From a checkpoint of a small image classifier: norm layernorm.
Rows from block 9 of a small image classifier, named by matrix and row number. Rows with one number belong to one neuron. Each number is 128 + 24 x the weight over its row's rms, rounded and kept within 0 to 255. All counts start at 0. Numbers have three digits each.
After each neuron's rows are labels from the 100 images, of 14848, where the neuron reaches its largest size: "patch colour" is the nearest of a few named colours to the mean colour under the peak. Only what is clearly more common there than usual is listed. The data: photos of plants, animals and fungi (iNaturalist).
# gate: MLP gate (model.blocks.9.mlp.gate.weight, 192x96), inputs 0-95
# fc1: MLP up (model.blocks.9.mlp.fc1.weight, 192x96), inputs 0-95
# fc2: MLP down (model.blocks.9.mlp.fc2.weight, 96x192, transposed), outputs 0-95

gate.49:112107114118143110108096112112123120091150148106100120077104175103124146094116128119111157118141097146108111093123090080149112154141157118149112135074163156114128128099098150091096150138124102142101153115171113146110139120073088125119125108166168145135151124148113124127135122147103102084
fc1.49:135120135162144153134111088145119126148125119144134107139138087123129133152075155123131112112138198106157140147150164143114138118147167124142145140152137074108137113171140120115175125064102139119128163165127125107156156137114175176117149122122136130153123124111188146124097139108146123149
fc2.49:088153159114147156142143164165125139105164120128090117122121128123110126144134149161134104135123104110134101106141144145140128141141156130076146165141119103166136100129135122100138123148143154139154124102119160158100087110070136194127130094085112176110167097140139168139131151109107163130
patch colour: yellow; orange

gate.182:152153158162098104076123122121162140125108146127133120127132164143118178123141100110140128117151152131120146135168153111138134137214113121147123128119127122102126178133167108136144104130178107114125097085107139146126076141150129123100116150090158138151175107123145156119102103110099153127
fc1.182:125166158107118129156105179124096106121135118143103101147158103145097149129152163128114123103167157141130178099133107161143092083138158155112136147130163135149087131135112140142121120111097124155079156135150150144098084154141164119149110121155128169139143107079157111141159121148133147148
fc2.182:114179124113121158095126144137110166152172133133132150135125114153129112114132130148145122146090106127067175138156144139128121117118127063073132126151115157146106117144092110108090169152145138165135133143104109111165177146136141141163147137117123105145097159115085117155084123142114130133
patch colour: brown

gate.185:136079092169121116154147124069155140139124101136092127104141143117114145127123138169137125155174145145122130147088119112087111114124106099109138131124153138108112146141139088097134177182107084099134128129121124144113116164175113120135184112120133109153158121130103144103087163134126158145
fc1.185:151138115062136125138101126152106123115152150152103152155103112157099144159162170115131134055138132094152117116125149150114138102117149150119126131171131105144142146140162142114100125097134168149152147129115125087168112106163117140143130115126138114119109094112176147115160103146145065136
fc2.185:136163159114109105138128134140093151141130144066145110075090148115133162153157120095129113155134162120149124111136134144157102074080161106099091119149137116127128135091143134168169148098145152124081112098145102131156129144117143138110163084126156107127134124136091104138103107159119128133
patch colour: grey

gate.73:157162134116082104124137119120122144152096097130125145127117126141077155135159140106131156169123125089083158139126079149119145104092155097104111168122158113108151139100122132132103188131127148127148084151102170149128117130153120158130147116158126159124134167130126151142157175119118136081
fc1.73:139142129110118116150097139122129146173115176124118117160134145131133150111092147075110109134092126134159101143170164128113124127125144111117075109155102135093108155133112135122126133142140109126163098147135137112137098135159176136137164148101111127145109215133151150184134177129119124136
fc2.73:120145144076118159124103145108161161177113112111130129117138131112121161093141148141139165127148100131167158132117175116100166109098111128094114138177152107140133147142142158125142200158143099137114086102130138147089127144151184095147141116118152131134096139138145139128121095101125148140
patch colour: brown

gate.106:079093107129108114115174138130101159094103125120146144124156115117119136138129088105179134108131101109168151132115132100128154171122160137132129164135145121103149155172087087098160121136128111131087121072165129136118155093129156119137155138111156132177179132146140131100117122137124121100
fc1.106:155166131124134133158098122104132091160156123154111103140113137164131105115118171156070135145155161133068102105129126127127085078143097101134114107138111099145090101083154150148129135125140155110140149179127128117151113131124100134114135145140134113087068135119122126139155108118160150156
fc2.106:072073132122112140138120150199090146082116136111137148140139174116142137146129116101116090140113175109159109108133120152152131110091147109142127115128135124079164140068132118091097137159101126118126132133121128141122120106109146142166137120089138139143118144133138149102115146131084118076
patch colour: grey

gate.83:123132131109140161160165120134100144134140095118123161109178146104173137111142164135099152149138120150130158123106130133126120084118165158118132133143115184144133111120158107156126081108097153091161149163116136164126180074129117159110101115152135158155118115134177139104131114112157147115
fc1.83:129126141135121115134098160138139116140096112124126098154131111145105124149104109141153103084150139137109098127148154137141134126150098113152112150137141033079135126111105154131118171139121112129113103130161156125109091165134135110118173116139105078143092106116075088177138134147106113132
fc2.83:132105127121170108146161124118100127117081132156110173147129118126112131136128105127125125116136131125186125103121126081093112118156163149138102143110162139131187146148093099140123091121156152112083131116128157169148132106119146118110128086102100123126157119078124085130176102125103113084
patch colour: brown; black

gate.32:134157152151134105163118151105107122147125126127101138118134106123127131124083154088135112103074155137143139169126155186133160136076160131130128136099127103135137125137156059091130098126102117127172163114101130125108129146126121132111171170127144115145106136106151089157081134091105136135
fc1.32:112140155108119108160155146134138124165155136130116095107110129106150107102095153121158146113128138121136102126118108147163146116173150139134164165143125126103177152159147096085131129157112065088165153134135092150111096127119091101105144148125099125138121144144099088183112165149124112107
fc2.32:140091152139153145132129138142111108098130143136099155158120133096141096112147104170155109121152127118117132107098114141138121158122132103089133114126153177095120125079163123143129099093142126138150054151130104164126100131106129134099102104123134200110111074124144150118176143108121141141
patch colour: grey

gate.11:115095147106110163119087126130105140113133101128130112119093141105116127145107131113106118140189138124135149138098136100135074104141158120100103112137140097115115118147128094110100112146095102118136147114108078109104154150162160147090119101142183181141124112122165095091145107170163115111
fc1.11:094088153121107131117066089195136106131092171137159099122128159124131135143085130132112102110138117153161139155122177141077099136172160138137122125149152135111099104137117136106143104149068117135135136108118106096136109153145135133145135134126120137127142087116141133084143133158126111160
fc2.11:123121146073110091087130115115164134108162129145111153155102140139110146123102104113115149138091148114140158114152086140187119051132118143127102170119137145115098128143140084144132156102133138154121137105074114126132134098121134128141102120129137163188123137169123128153086131117132144141
patch colour: grey

gate.166:132132106148111119128098130087135111140118133164112123091130124162072166170152085135108106145146078165111144126112136154108109085126134085115139115113173128145133132107140145109138141109153112144096141101081087163103125126157138094144128093136158116136142115110135149108147130184168103158
fc1.166:103115149133143130125106151148108112093146128113138141143095136107163113110117155096118143055123142119143107163161175123108121107178134166163129123126125134085098094138100135076109111126116158153141133105118135104171083094159112115153155129141143149146130148131116104131103122088127139071
fc2.166:163146178095125133140138126098130135109173142089095106116101129108114136089112119137144171137104154119151149139158138199136132124108190127114130135144163117138129108160099116162123156122100143123117118101111152114152153154096152127072138112133122082155135155142157147134114145140083107117
patch colour: black

gate.173:125114133143134137111119128135147083182151147109117161117113124104122089130159158132103123189106113171097111161116150114146119110088145161074141147130148156129153072124143112108128145141119131104093085142084141145154116149112109063130139118126148139148121122118091129136106102116091141151
fc1.173:137136125155140100132157134116172104184165125146104146144112115098111118136161155119109143161117146143127096129121135103136149140121110183104115136159137126143166101112130105110128104124147096140111085134082147178113115172093134097115137095087141148131139116132086129155081113108075115154
fc2.173:166090136141133146077081141170135113128140129132153111126146121203114159114105085157100113134118148132154157116125091136181122119149149114161151122119116135063112145149124122120092128114100148142158167144144110125135139118129144157139131115112106111085125120119117128131154193127115125092
patch colour: brown

gate.120:134099133109134191146159129120128120116135139130125097133174116137120164112147150133129129106111116102104154127138122163148135093126110125089135149107173155130113133078137132114070131128129109112137150131092152151112119169126117090174120127149099128134161189146148152069109135177095125109
fc1.120:092115131123163162151154141126137122153122127152137118099157109175135172101152112157126107099127135121103141109122145171119131114114072143090130130099204157107125166096116115095122113151146108135143171125098150127138102156131148145158158118131089112141144168155134142092118098144093113123
fc2.120:154131132090073134110163060120128133146143153098088096107138118126117179137194127128131124122082116135122140128149135114121131160151078120133116130148123097127144110140121105084126146123157111112114127139121119151129135174106159100129110129166080129104128135106111142141168102170106168125
patch colour: grey

gate.145:128127142068105144095122115099187139117107132086104139144122117144115149108104130085130126165149132115089130114149116087180110126112142113122129166169174072110144158132125161121157097128107163113124178095105159088136119106154109104135138135154094163136117137128134138110147129132132138134
fc1.145:114152141094144169115167176108111143070112107144143101135132126115088145120092117110101137174107146138136094102118072131145120089105143133134134152142143104135138131150143170143169085133153175120126189110122085105124140113122133126135146160134133127122136092166123115106097154127144125153
fc2.145:165123090155128122139147175153122115128149138134164125156124108165101123164126142128131114123099092109103108142151101127130122145151173121114162118170127142095191113116126132113153124151120168131138185138128114103166151107120099114122131139112087093130116164138134078141110150071112096102
patch colour: brown

gate.53:141158120123130132170137085145113091147167139140119099118123110133139115133128119048178137121175147142108096140127113130115109131102116147124123164134102105114169142102106142133132110126188112108092104128106112141127154113151112125099153106108105100173090087120118169156149083132117143137
fc1.53:123128118117112102116149131113156118102169165131130106139129109136142104127158115094132150186187167160138124168117142149100103182137104126123163135110101131151164132122153118128127172141135086123104121127097085160110153119153097129122086097131086122114117158108116124149093115081122098139
fc2.53:115157140104125156091078118136146120120106143084117157115121171097162156086118136134134156142108150111155128119088130115153129083166119096121099126142119109129100133155145159162152067108106120112129133140154149137116111142081156132109143118154090165071113096147125129137149172137124128120
patch colour: brown

gate.10:079163174168138120125140136134120144154145144122136151130176104098137109127135156130141136089119142121122150163148124168098156153171093123147120174165119123116160127133113103139102127142122135166174091140094122150112158157119115166181137116116098147108105104092177096118138123140109129114
fc1.10:165123116151160100146090121144116084170107100160129124130141139134144119162123123087132177172153169084112110138121132137117124152138185131135168138078113141150134174115143177117087116107124144101127163128111146103119132092148127134129107179132106142111149126133097136097132097122120158133
fc2.10:100151143118133109080142130155149164091116090122123054139098133116105124127142137116126134092137136136126143128135159083129152135147112124175125185103109110079132130087100176069090168125138148141104137130106116153160106145110146103113144135108153116126091127120141113136135108144106153118
patch colour: pink

gate.108:098157104129140150099159127101153180123136158139151093167119130129170114104089160173123133111090149145136143136125138083138136140114117122166102138142118136151148106133144077139139148111127110163145073137128096125125144102163117141153069155113117114142124138140174103122127155100128132182
fc1.108:125100088113110096175137110125102139114144139169117129120099106148114132134125114113111136126112124108130118083089156115160156146112138136144105093115115132148114120079165068105068180122160152089107121158140103110131145126111109149153098160133112114111182132132141143129165101127130158163
fc2.108:174143109118152122093134171116088117108115112110168093159121161118103123115161113158120152152139147075084115134128124141092146108107143079137166149120171166131136101146140168100103105114094176124117129159119126151131129144119139126111128111105159167108086142147098136160104120142124113147
patch colour: grey

gate.62:147105147153144141106117123106164163142082132109158154152075110118139166117132139153127140138123154124161130084168168113138131163125104181128108159123136135133099150115168150125090134153144113157159114094131150125171114129101140160124116116107144080188112121133155113105123159150112146152
fc1.62:148165177128164123109113143136143110093127204111144134140111118110148107131080140106138127108153159160149103152147156118116116132122105145128142142131126191118145147109169147121143123137116104120111132112158099162156137125168108188118113124115132113142151193150141174131109118129090121123
fc2.62:103151132141150153190150067133148096117130138077157165106110138126126137148117127116135083060123136114123104156158140101131150079156121137136122155125135076168141118141141081087143124137152145134148168128146106118135102124123139152154111127143119169114138103121152103153140117100129129102
patch colour: pink

gate.48:128167163115132097125113132138142132155146112107156120146124128142133109130102126102116134142085117113126127174120119085150116123150134118118111141138082144139106106127177099136161094133114154116136067125136190158178179110116145104164090097094126123107081143137101119117131154158103161145
fc1.48:104084140157147133117113131166140143103123157116062125113109127119151148145126098101092119105144109123118120137141192149086142175159106106149140135131121140090129150170063134084108126107146104100097172133108090120126093119143106147109130135128134131129123131144172130112092155120104129132
fc2.48:160106107158125112136122131157170101156120101166142139139146109135142149122138138098088127088155147157153101127134120120096152140148139163125111157128093121143152128118135103163146116173113103117115112061182097136129123151108151131112101156152146127067142148130162072108159146112133119148
patch colour: brown

gate.92:123099121172145144150094096125144103122145155149124118109143146118135105096126138148159103090181123127116133117111125087145120147125118113106086067089139106136134160120112115143127109096152132145152176133141131131158098121139102067114146129114128192145140127116141104146129110120056134099
fc1.92:138133159117114129112124123123103137153119126104097099127157177103158150119131109121145124094164118140125123125114114114134149115158112113121142164106078112128166119150151144072110136117088159165116164135127136136149110144133109081151127103180115105072137129132151061109181118134109138091
fc2.92:135133083149111143091097114083113099174131111081100120113091137100097158125129129120128129145126139193132141135093152119165127118130102146130117195135119109115147131127137164128122133149108104113114143126133110147135099122127152120155157116147169112162088132193142151117112128112137074154
patch colour: yellow

gate.112:142128142152100133123100119128060141138097144120159125129133161143095097175107128108102165098119114136138101124143144170123114143119108126103134128155083130131142099131069110148120133180105133098121131178129067123121113123133133108156139112143143069154138114137159140129102094113144107169
fc1.112:109143109159099133156179155130131097106118124180122147096116129119163140136137118091133127137100146095094125132133141120096161127132167130081141105120134147103143115107132141118135122109076140095128119183158068138153086127086084104139107113136146113159113106150116151114128109132133087172
fc2.112:165074130145092122145114143106090162096126111103129081138166110165152116120114143116147145158160121059118148163155107125133110147138148119162101108102089144147132149084114136093113093148134120107104130142116120115147154135121125111116124131094137141130146080103147127169122074112120156107
patch colour: pink