A small image classifier, trained from scratch.
Model: 64-pixel images, patch size [4, 4].
Data: trained on photos of plants, animals and fungi (iNaturalist), 155796 training examples, 23.0 epochs.
Rows from block 8 of a small image classifier, named by matrix and row number. Rows with one number belong to one neuron. Each number is 500 + 25 x the weight over its row's rms, rounded and kept within 0 to 999. All counts start at 0. Numbers have three digits each.
Before each neuron's rows are labels from the 100 images, of 14848, where the neuron reaches its largest size: "strongest on" is what is common among them. Only what is clearly more common there than usual is listed. The data: photos of plants, animals and fungi (iNaturalist). In brackets: how many of the 100.
# gate: MLP gate (model.blocks.8.mlp.gate.weight, 192x96), inputs 0-95
# fc1: MLP up (model.blocks.8.mlp.fc1.weight, 192x96), inputs 0-95
# fc2: MLP down (model.blocks.8.mlp.fc2.weight, 96x192, transposed), outputs 0-95

strongest on: kingdom Plantae (32); phylum Tracheophyta (32); class Magnoliopsida (27)
gate.49:504531485474479530510531529502525475533526528531502469493519513527517504545484482493518488470495480478489494487492472479450556508527495493476448490503525486484489481486488497469502500507531516530472458436567489470496521460518474486497500513480535524471503515543494507533539547490502525508
fc1.49:498491523511453517549494517501536531481530528508524452519511501501544520499473469516515457471477492494517518497499468489482537485472502518504467496548508485511499487502488523470527532507524502514468453485501531513525497460468476484513501528518470545510492475552450475475540504472523547505
fc2.49:502551550473502499481498512522544486507514514540483466482458492483471530528536484525537497528462503469495513523468529544482497438478465488517528514514523505488545500510513505461529518501490506516485488518518462537452449515529519502517480487502482494509472509512497489509524537484510536536

strongest on: order Passeriformes (53)
gate.174:510453516473482514500518506524505518485547528533500474497499501542510517511495486525518480469475509557489492535493491502482536524458484483550487497502508506545553471494549520489511513511526499547466496451519498491531490469507498496548466529501477499478494461513487465471474546513490522466
fc1.174:552470461499509546541489511497506510506516510584500509479492513512516513524485508499488499530505530461499500495460466479448525498542519503465466505512473474520477499511495471487534480539469536492455478497508499521456481501542496496468524507484486477526475511494542502522508473486522513549
fc2.174:449488510485544522456490465462496518493551479465473510495495504487511486499530477523496501503434525495531478497508524481545539492498501499494490463498551492496501524492515533545491514487460486505465482487506500501441476554478486497518561522512536504529467492520499494500528466514490486510

strongest on: phylum Arthropoda (79); class Insecta (75)
gate.80:533502488515453465496530472500520465479496490524475503494501465488475491500478472504509484488506476491523477446531469480521503481512552479532483512495516532529442486485480491517509529520479515492478532495503541537463429518475522517494477462521515524527544453512494512504496537514537529503
fc1.80:506532491463485470516488504429504534503507523533520476485491515527485472501522485518551544472532523487482484481475554512471521512529465555509550493503499503497516521505524459524470476474508477473486482486463499513501509472558478472513469503487495488499521465467499490515535517498496539527
fc2.80:469476520533489507495550488508462547504482517476515513469486488515499518461497453454519436502548447509486488493492486527472480494489531483457478488515506490500507499526431463499530469495503476508478499478554506511511505509528466512488497535503569493499492506523483503501498496478476506475

strongest on: class Aves (84); order Passeriformes (73)
gate.159:508525525470465479474466517466523476548459511537520459488482492503505484495534508521484519510508461444479525486506514486518481539495527509515534505473484497499491525497514497521495477506494511528542488477500505501555502472490498429547488487459516456484465548515495514476543510471485483512
fc1.159:490530489491511530525523515498542478544482460498486475509473475449515483488480496546490509484476521468498567493515456486557479521480540500487477509532482501531488475491513474529538469490470493521507524521521540479488494481481518447499523503492492445476482510482515498526548504481484525503
fc2.159:468537499471500529462514496484485519541466533507509482481491538468509481482493498473531543519553486477516544489440532491505478519475477454477524520510472497505507489513486491465455530518510529458467495487537542491529470503508451451497487495501507485507469479522481520518509498529478483514

strongest on: phylum Arthropoda (71); order Lepidoptera (61); family: Nymphalidae (33)
gate.191:515560484510508527508511497455471511496467528494523528475517476494467503507499510468459464535538492460501563471496465507476516504553540494430520509496501505499475481503475547518496532489501487501484507536504508526495480489542514474514476488484538506520517489481483489520541522484464515465
fc1.191:486516497490488498528484468483505504488469498479473519501520464531431536497489532485487485520515507540513465456500517545508475514508494485469479514474480477510521522511485526472483501547498503500485508505507462505479433529500463539496500514439529451505499507503480572483544503509517503513
fc2.191:542517549506512493467474506474488524541500502538523518491518545517511512503511508503469491513476532483512491485544493516474486517482465485474484477568507507544483499491494484493502528517509476487506472520433530513495503505587502535508477493481494515554488487486538507520455506483485505474

strongest on: phylum Arthropoda (74); class Insecta (69)
gate.37:506506471538474501503512464509493543494480520453482522529474507451515495486499512536491483505485529517486501527501474508488503478454489539543476481506506477484510473514477481454488514549522515478491479473482454542513494490490456486517458470475510462545489511520560501489525557518521489486
fc1.37:516494532547512475546447535517513514498499476514507504525453476551488517464526509500509490477501483522516460498494529553478479477466501499506485505499471509508490510493501481486529527501562511515495464507541550505534479534505511529496470469455548508502532501507502507553497477511510457490
fc2.37:496497523514480527496504479513511520471504489461515534473544508476486476510523501430481497499518474474534446563531523504502554488528494495534492481479503494504522539515512520444472496536475490499534523489475502535525457507520531499511467469505501517479455533494520548510502490512510500484

strongest on: class Aves (83); order Charadriiformes (25)
gate.94:491491488458545500490512490485497487496532547497541501488516540480478520474471492509534516491461524478481465504487474478517490469493503525482485499507467491475509501463569494500490499534474513486507440522560499490521536465511524509516530448446489514474504509514504503505533469526468531528
fc1.94:497527499471518479498488485495473506542515509529538491523477500451463487498499513509536530544501534502510474536503496482533506487492467508495460483529449462494530480450530512497514503500481516515482495490538493487516539484485542552542550455449493516510518497515509487492511487555467523492
fc2.94:511530515511501510519502503523503475461468454478490522495510464513553485502478517498494482564521499499487542465519547491517504476529444471494511551506504509529503515492483506468516493519478482527507505498483473512497540518496483502449541488471524462544531509507455555498485517490487498452

strongest on: order Odonata (44)
gate.128:507524487545516507534510526491497538504462506488532501511491466518519544486472531485481456499451468492523517490508516497473484496511535480461522487457474483480485488503495497525549485518495445521492482477518499480540478475530485470458505505448514476489469516532451512517506498516457535459
fc1.128:485546457487520491527509460497485472480486556468496453511530500496512484480458501501544512472538485516498505529500476529514499519496474494503521490540499528488533512539503488448488457516483499516503508487493481490487492500515481486531455509446446484532502516473571498522480516489509512540
fc2.128:533470547499510493468502513472527521470485497512498559490496491466522498516507507508457474510507509444506461486535510467461483504516473539536447548514489502473495491479495494530481484483476504452502498504539504474554485486485478541472476464495536492484506493518558500483531521502517503488

strongest on: order Charadriiformes (25)
gate.148:466459465493520462502518511462541520491512530507495477509507562482556515504492480468542474486520494467481506500512473521478518533505471503474457511478497478503455535470480476493521502500499470501502477487463502513482501475514496462523514483520500493473501456530521488513493488519545422532
fc1.148:492496498450525504535513526490545541489466527492501495511494514518573500475490523512511477531474520509509492486506523544484513467496506504512480504449479472522460494504526491518510522470505472479483502525523506542488536501454476456470492472513462522535512541545480469482480459506541505515
fc2.148:545494429534498510496504511479500511513518493448512507488534521483493475490516501462528501503459517515509533509490499484523483523468462515519473480543489462476506499476483499521506502548459471456484538482490472521475540453495489507505488522467494462515486488482526488541565499512482537507

strongest on: phylum Arthropoda (62); class Insecta (60)
gate.156:500505491501503579522487522474510486480483529508451470516462488539475496515519546475499517529506480469499496462548467512512474538530499496514486488547523444470526485515512502518509456484520494471472516468486474476501491499503477430523470492522483486496483530523480488470512505517489533492
fc1.156:471452486523521490505470485514462526571541481460493505494506457496526544506507461496491543490526496538516509478504541490509493517534511507479524502482502493477508476535494477524445544504482470496473499534469500528523505506509490482504489461477539497496520522496520494488539522552464500539
fc2.156:471505486495484488514543467489475510488459483497519505465510527458505500503482583489482471514489543518528476470491546487513487477464490514493445498531518493534475483514515516479513512497523467510495476451541532507494485503560492514522496486514469472475491530493559522477483508518473505479

strongest on: class Aves (86)
gate.18:480483519479504469528523505489510505492524477522491494566527504494513518448478518489488525474510540515510553496480501517457516460476519488514492470520485484482515520485447529474478517496461503470511470500525481499483491486498476528492472511484533467535484537529520498459427481524446491505
fc1.18:503486516484525489495489489456511475517512439513464529532510518538486479515581488513502515513483488512537536497460535463484511488500497514524530502497504482505491484519496480487482521522468474512512447519485488485491494499541495503548510512505543481500549523539510527474427482464496479503
fc2.18:492508483497511467495519529524476514488469491456512517452480497495513523497477524489482538466542475496513475514503509489484545545513480446455509504523508525488509472540474508470517516499480535466464547512529522493527523481498499450491524526507464527464454477512491464524487502531547494500

strongest on: class Aves (87)
gate.21:473521520493456508476487543527519514504487469506505523503515479508533460491529525514460500489511504482523512470505480506515528456431507520490437497526470532512510471499443490473463503487487432495497506518482436496512497528527486538484536483476483506492481521477502519521478484528491486514
fc1.21:469497524511497488506520535529478466491498485534486532488514518517541512503515502511482512493529493490542506465498494471522484468498472491483452452504494513509492524490440488488483542460485462509471497516492488508534462524477531512506536455474532523496541503534527462496457502543509442529
fc2.21:526540494482495506485514537501461508514505537503525480493480518560503511526554493494510527488519552499472516472545487515530512535512524508544503518497442487491500473491516504541511493486536538432524482515481478458493474457500508488492484510500495500527499477457523503465529510508537509466