Rows from block 7 of a small image classifier, named by matrix and row number. Rows with one number belong to one neuron. Each number is 500 + 50 x the weight over its row's rms, rounded and kept within 0 to 999. All counts start at 0. Numbers have three digits each.
After each neuron's rows are labels from the 100 images, of 14848, where the neuron reaches its largest size: "colour at peak" is the nearest of a few named colours to the mean colour under the peak; "strongest on" is what is common among them. Only what is clearly more common there than usual is listed. The data: photos of plants, animals and fungi (iNaturalist). In brackets: how many of the 100, against the usual share in percent.
# gate: MLP gate (model.blocks.7.mlp.gate.weight, 192x96), inputs 0-95
# fc1: MLP up (model.blocks.7.mlp.fc1.weight, 192x96), inputs 0-95
# fc2: MLP down (model.blocks.7.mlp.fc2.weight, 96x192, transposed), outputs 0-95

gate.88:394430570449440447453500516539438563437485549395542464505480543537491537562480410510511532543491543527497559503458400430552564486518545400602459513540530544613529513501428582525530433459506449400477528518495487509455562460515545452399465519522468496540502389498494433443511478525475528528
fc1.88:556487554455565469456526519470486509603534460489574553523523475522350497555451509448462483506505492415465450527491500494574491488552490502519455532399503499466540478434610422574505545461562579457475578409518588533453588522425528418446468558406509480428535468560425518524541477509518499526
fc2.88:435469493554504538586523534415394585492460522485498526466450555481449487437533507489527456426476500538478534496457508463471480605457382446607511511454571516635551542407524488453541448523542551529480505457510547472474551513471545556413458521527572506503474443453544599517587529471527544585
colour at peak: brown (49 vs 24.3)
strongest on: class Aves (83 vs 55.1); order Passeriformes (63 vs 25)

gate.1:444511415430390495481385557515438479443541494529600465572476483502440553425456490497479517522402519489514571494535413461474491433433515421455459521515456492447544533475539465458510528479447447422520412467466485503586550475488501550423538471403559543461566559474533472479394474514453496584
fc1.1:511467561547520590438539546651611471572468521523575519606489456458484472515477525533527489482445453595530514565492496580507495616512565464489511499541538591466501512450496546463503549492527577427560518443528629520506478504521511500477472471586492430491479521462627462517517515578476505542
fc2.1:498491579427477441493602459473492534490487473470471534498430542518481514469537429619592466476482490476632439590491451491574444553504565499455512617573542482530503550513532424539533379459444442461551448520397481548493539512491444509542432591514546555544537559519482559535509501537510516486
colour at peak: grey (83 vs 50)
strongest on: class Aves (92 vs 55.1); phylum Chordata (92 vs 60.9)

gate.161:565529485521539557475558510498569430506487582437531526463510477541566548522500495487450465548519544486593477508438475438479453560614521566541528375495528572536472466397437554567510471556511477584511579454512427434495484460490484462423446441484580442495480470477472585496513613478604459472
fc1.161:552554505501479509551555574487470495429534536418550447482553431488512555572453521571589398447518597458565439540506458420493540574504445495527488551447555594512455509548510512494532534474553532492596482497592546459448427520472425492500418379409418573493483528467491454481458530537503515521
fc2.161:563455527583537462522593510498530482456446505509546540548517508469566532527450477513438448396539537454553546485446497482438507534586446435477494471455440514493496437440523492404498396544452629438483493508497464499566511470495443519453531418488539504551422422493520379506553515354530548474
colour at peak: pink (37 vs 10.2)
strongest on: phylum Arthropoda (68 vs 30.8); class Insecta (64 vs 29.2)

gate.36:519455490489457430459501526557478428460549491618542465448506468456464553644434477436415435502571433456447555426481467405431451498485525494471444473568521443480478436504537473507489481460495561529509535526504500455550542459513473599464552566478540565584579573471474536413525535437481445574
fc1.36:570644537488510518535457486506505520454486385507541506588529415470489546587492508440559534595556509446481482482455489601522535534500563566561611477507521574559490504497511437535464483444502499498496436530444482587639461473567539485521450476495507448493519544463589564572524509515410518478
fc2.36:521470515535473497508499520445449540459510541515533627460490452512461454478541499452532435468438519562522461598412426470491436573409504580500550476407585471476500418439520535496553462518513488472450512541587514464528575585483454423492540576515454408436491496439523479579498593460393550501
colour at peak: brown (70 vs 24.3)
strongest on: phylum Arthropoda (65 vs 30.8); class Insecta (64 vs 29.2); order Lepidoptera (33 vs 13.7)

gate.97:488574483482447584517397503480487507479487529504468422601436657451544498503416566555517469433566486517502494439495503478553512533476477497473525514504482457500435467488585571441589536559516551447446568508543436405443387552543522516444500474560482434412523465548547459477560458455508542532
fc1.97:493415501476515479534438491428501487499513487505464468483475409476456411528605479559480398489500438464399515484614434470420491538507585473584480423492490549533484477522482560487507521484451370576551542500528505466588485483497501537462559505452456587402482518438470524467571443484394536437
fc2.97:430490525429489468469504540434563457516432457365443539488510478501518543454563487480516457598554490605591557541511515533532588511518442409514508508520560492506409480526509557500455608529467512463448467444463546417489546474521440529488461543405456616487522503552528489435549539618501476528
colour at peak: grey (86 vs 50)
strongest on: class: Aves (96 vs 55.1); order Anseriformes (51 vs 5.5); family: Anatidae (51 vs 5.5)

gate.22:558477490464518544516423570478395362480492472456469466563464511616513503463433519523524515595550427534486449529418608498436443501473528486497516556464547475558505538470504510539533502479427401503543541575545493449469553523512455488608538507472524527522510370487537454587486530482590522561
fc1.22:567518478548506506464453568482444388508471524483450488479536587538504497495464489578505495495466493546597455540464586485454442558542540474528530627463519460484536493508381440537599573460462384535485536553596551460472562486520430485571567496516499519466528445450539429575526554509566570544
fc2.22:467543506477478523464466395630491571521536452559528552529541582413565487535553414483485471451542465528541447475497529539510535385441405544441487502472554443505422454591503495405482547585495519498467462473504461585482494464521529475478478413612502426508536520469525561431511489572447477442
colour at peak: pink (26 vs 10.2)
strongest on: order Charadriiformes (28 vs 7.6)

gate.132:423505429523494427506551503434450494481508597420452399520507495497542399430438527512554527471438435569455463431502516442560471613480522504484516508511499525536510465481526449498468545454610482521475576609572496498552469484518455453448463572468476502476540463569487452520593390453408561466
fc1.132:447482545494546504565392504516479505509498383478432501496495563488490499498538427447491540508559457419391454566581471461502417595529465498456538490463487513497446565534514561451406559441489533466512540460472666458515465487505564433443600480563508537435513504472429483531576448538453500480
fc2.132:409505421535432475524519464386412492620491516475406489529581478428489486481515500474543554486557477525465470560433513400499429461592499475465440477451508505483539563539448487479473486506506508502532492444538456517436521555502448406523556440452572401568491478606610538568507518525471457548
colour at peak: grey (82 vs 50)
strongest on: order Passeriformes (54 vs 25)

gate.145:468478441562530513469509444500405505540523541549516457509507497467511526506394494526518526452468614513472418455560591357470595438516565426539520512513519512467565471560453475542463473504469531591500492445553500456536545476496444404464407458472528490549501536603477447430638498490525548486
fc1.145:534493482487527509533446592497539468435549508569454468486567518454459530574496600513490517590508556455531451421548440508520575514503564454418550494518491476516542363541556563556502375528544567573534447475460427504513555481495469510474571496581498589437552536489455450439453442526540488405
fc2.145:444486511493504468507473520519512456475544461584466434459489482510596541599458474544392447435518467483531544538563536510407489534453559534455437466437573443503538559611440549487451581510478332519486475473507533486397495506515421474533565390482537536514423489524452512501492478433549495539
colour at peak: grey (82 vs 50)
strongest on: class Aves (88 vs 55.1); order Passeriformes (50 vs 25)

gate.178:521563515485532535530443453441564500535417422505531479565451434510538359443432549477547533488506534502471482496514591363472471523401483468536440487452447570483470476522435455544499499574518453568598501488485471563529529481470529543544456575443474557543452569482542507602545443540411456490
fc1.178:503556513498499525531491472529470491573469548354494503574473553385554537519526534528535527474503471481474572502546509495434424502432502494404482442520543420516497482497613462467614505555450472535475391471481531531447496490399479416468524498604471495543484564431545615568550522566521489482
fc2.178:431478601547498558474520502489568467481497519513425487485440570518514462492401524462565513506485507566480534565607473410527475526465461514542459523518490505552504582558502475439483452534493511552527589467581600482441455516591431454494470445505448403455448441564569538525437506496432649466
colour at peak: white (27 vs 5.7)
strongest on: class Aves (95 vs 55.1); phylum Chordata (95 vs 60.9)

gate.64:530511510471527454498538461601471486377489525503536449488389513533466518573439581453444477514461527478579510357505454525518497495605539453513570504554480513439524539450471536506523494409478557452534529458571513546533514457484628394497503523535563536527538528477508526464586494585385503509
fc1.64:476549579413453478462559443573452474500476521534602432466467518523533515521455589527419472499454443500559500486557432465498591523548605409542518419439529520444456546502428523551500424451394523479566535455540632508511487457488551444508453482528477528463558489509605482438513559532496458506
fc2.64:456402461499547572470471475418455448475523498452518543559512514529514426487545444460494587433496482496483478605450543539593466425554485545490518511486576526567478442476592455465452460451502503515494469487469383529512605512400495555425436458394471465457536463563446532581471523479423470568
colour at peak: grey (79 vs 50)
strongest on: order Passeriformes (53 vs 25)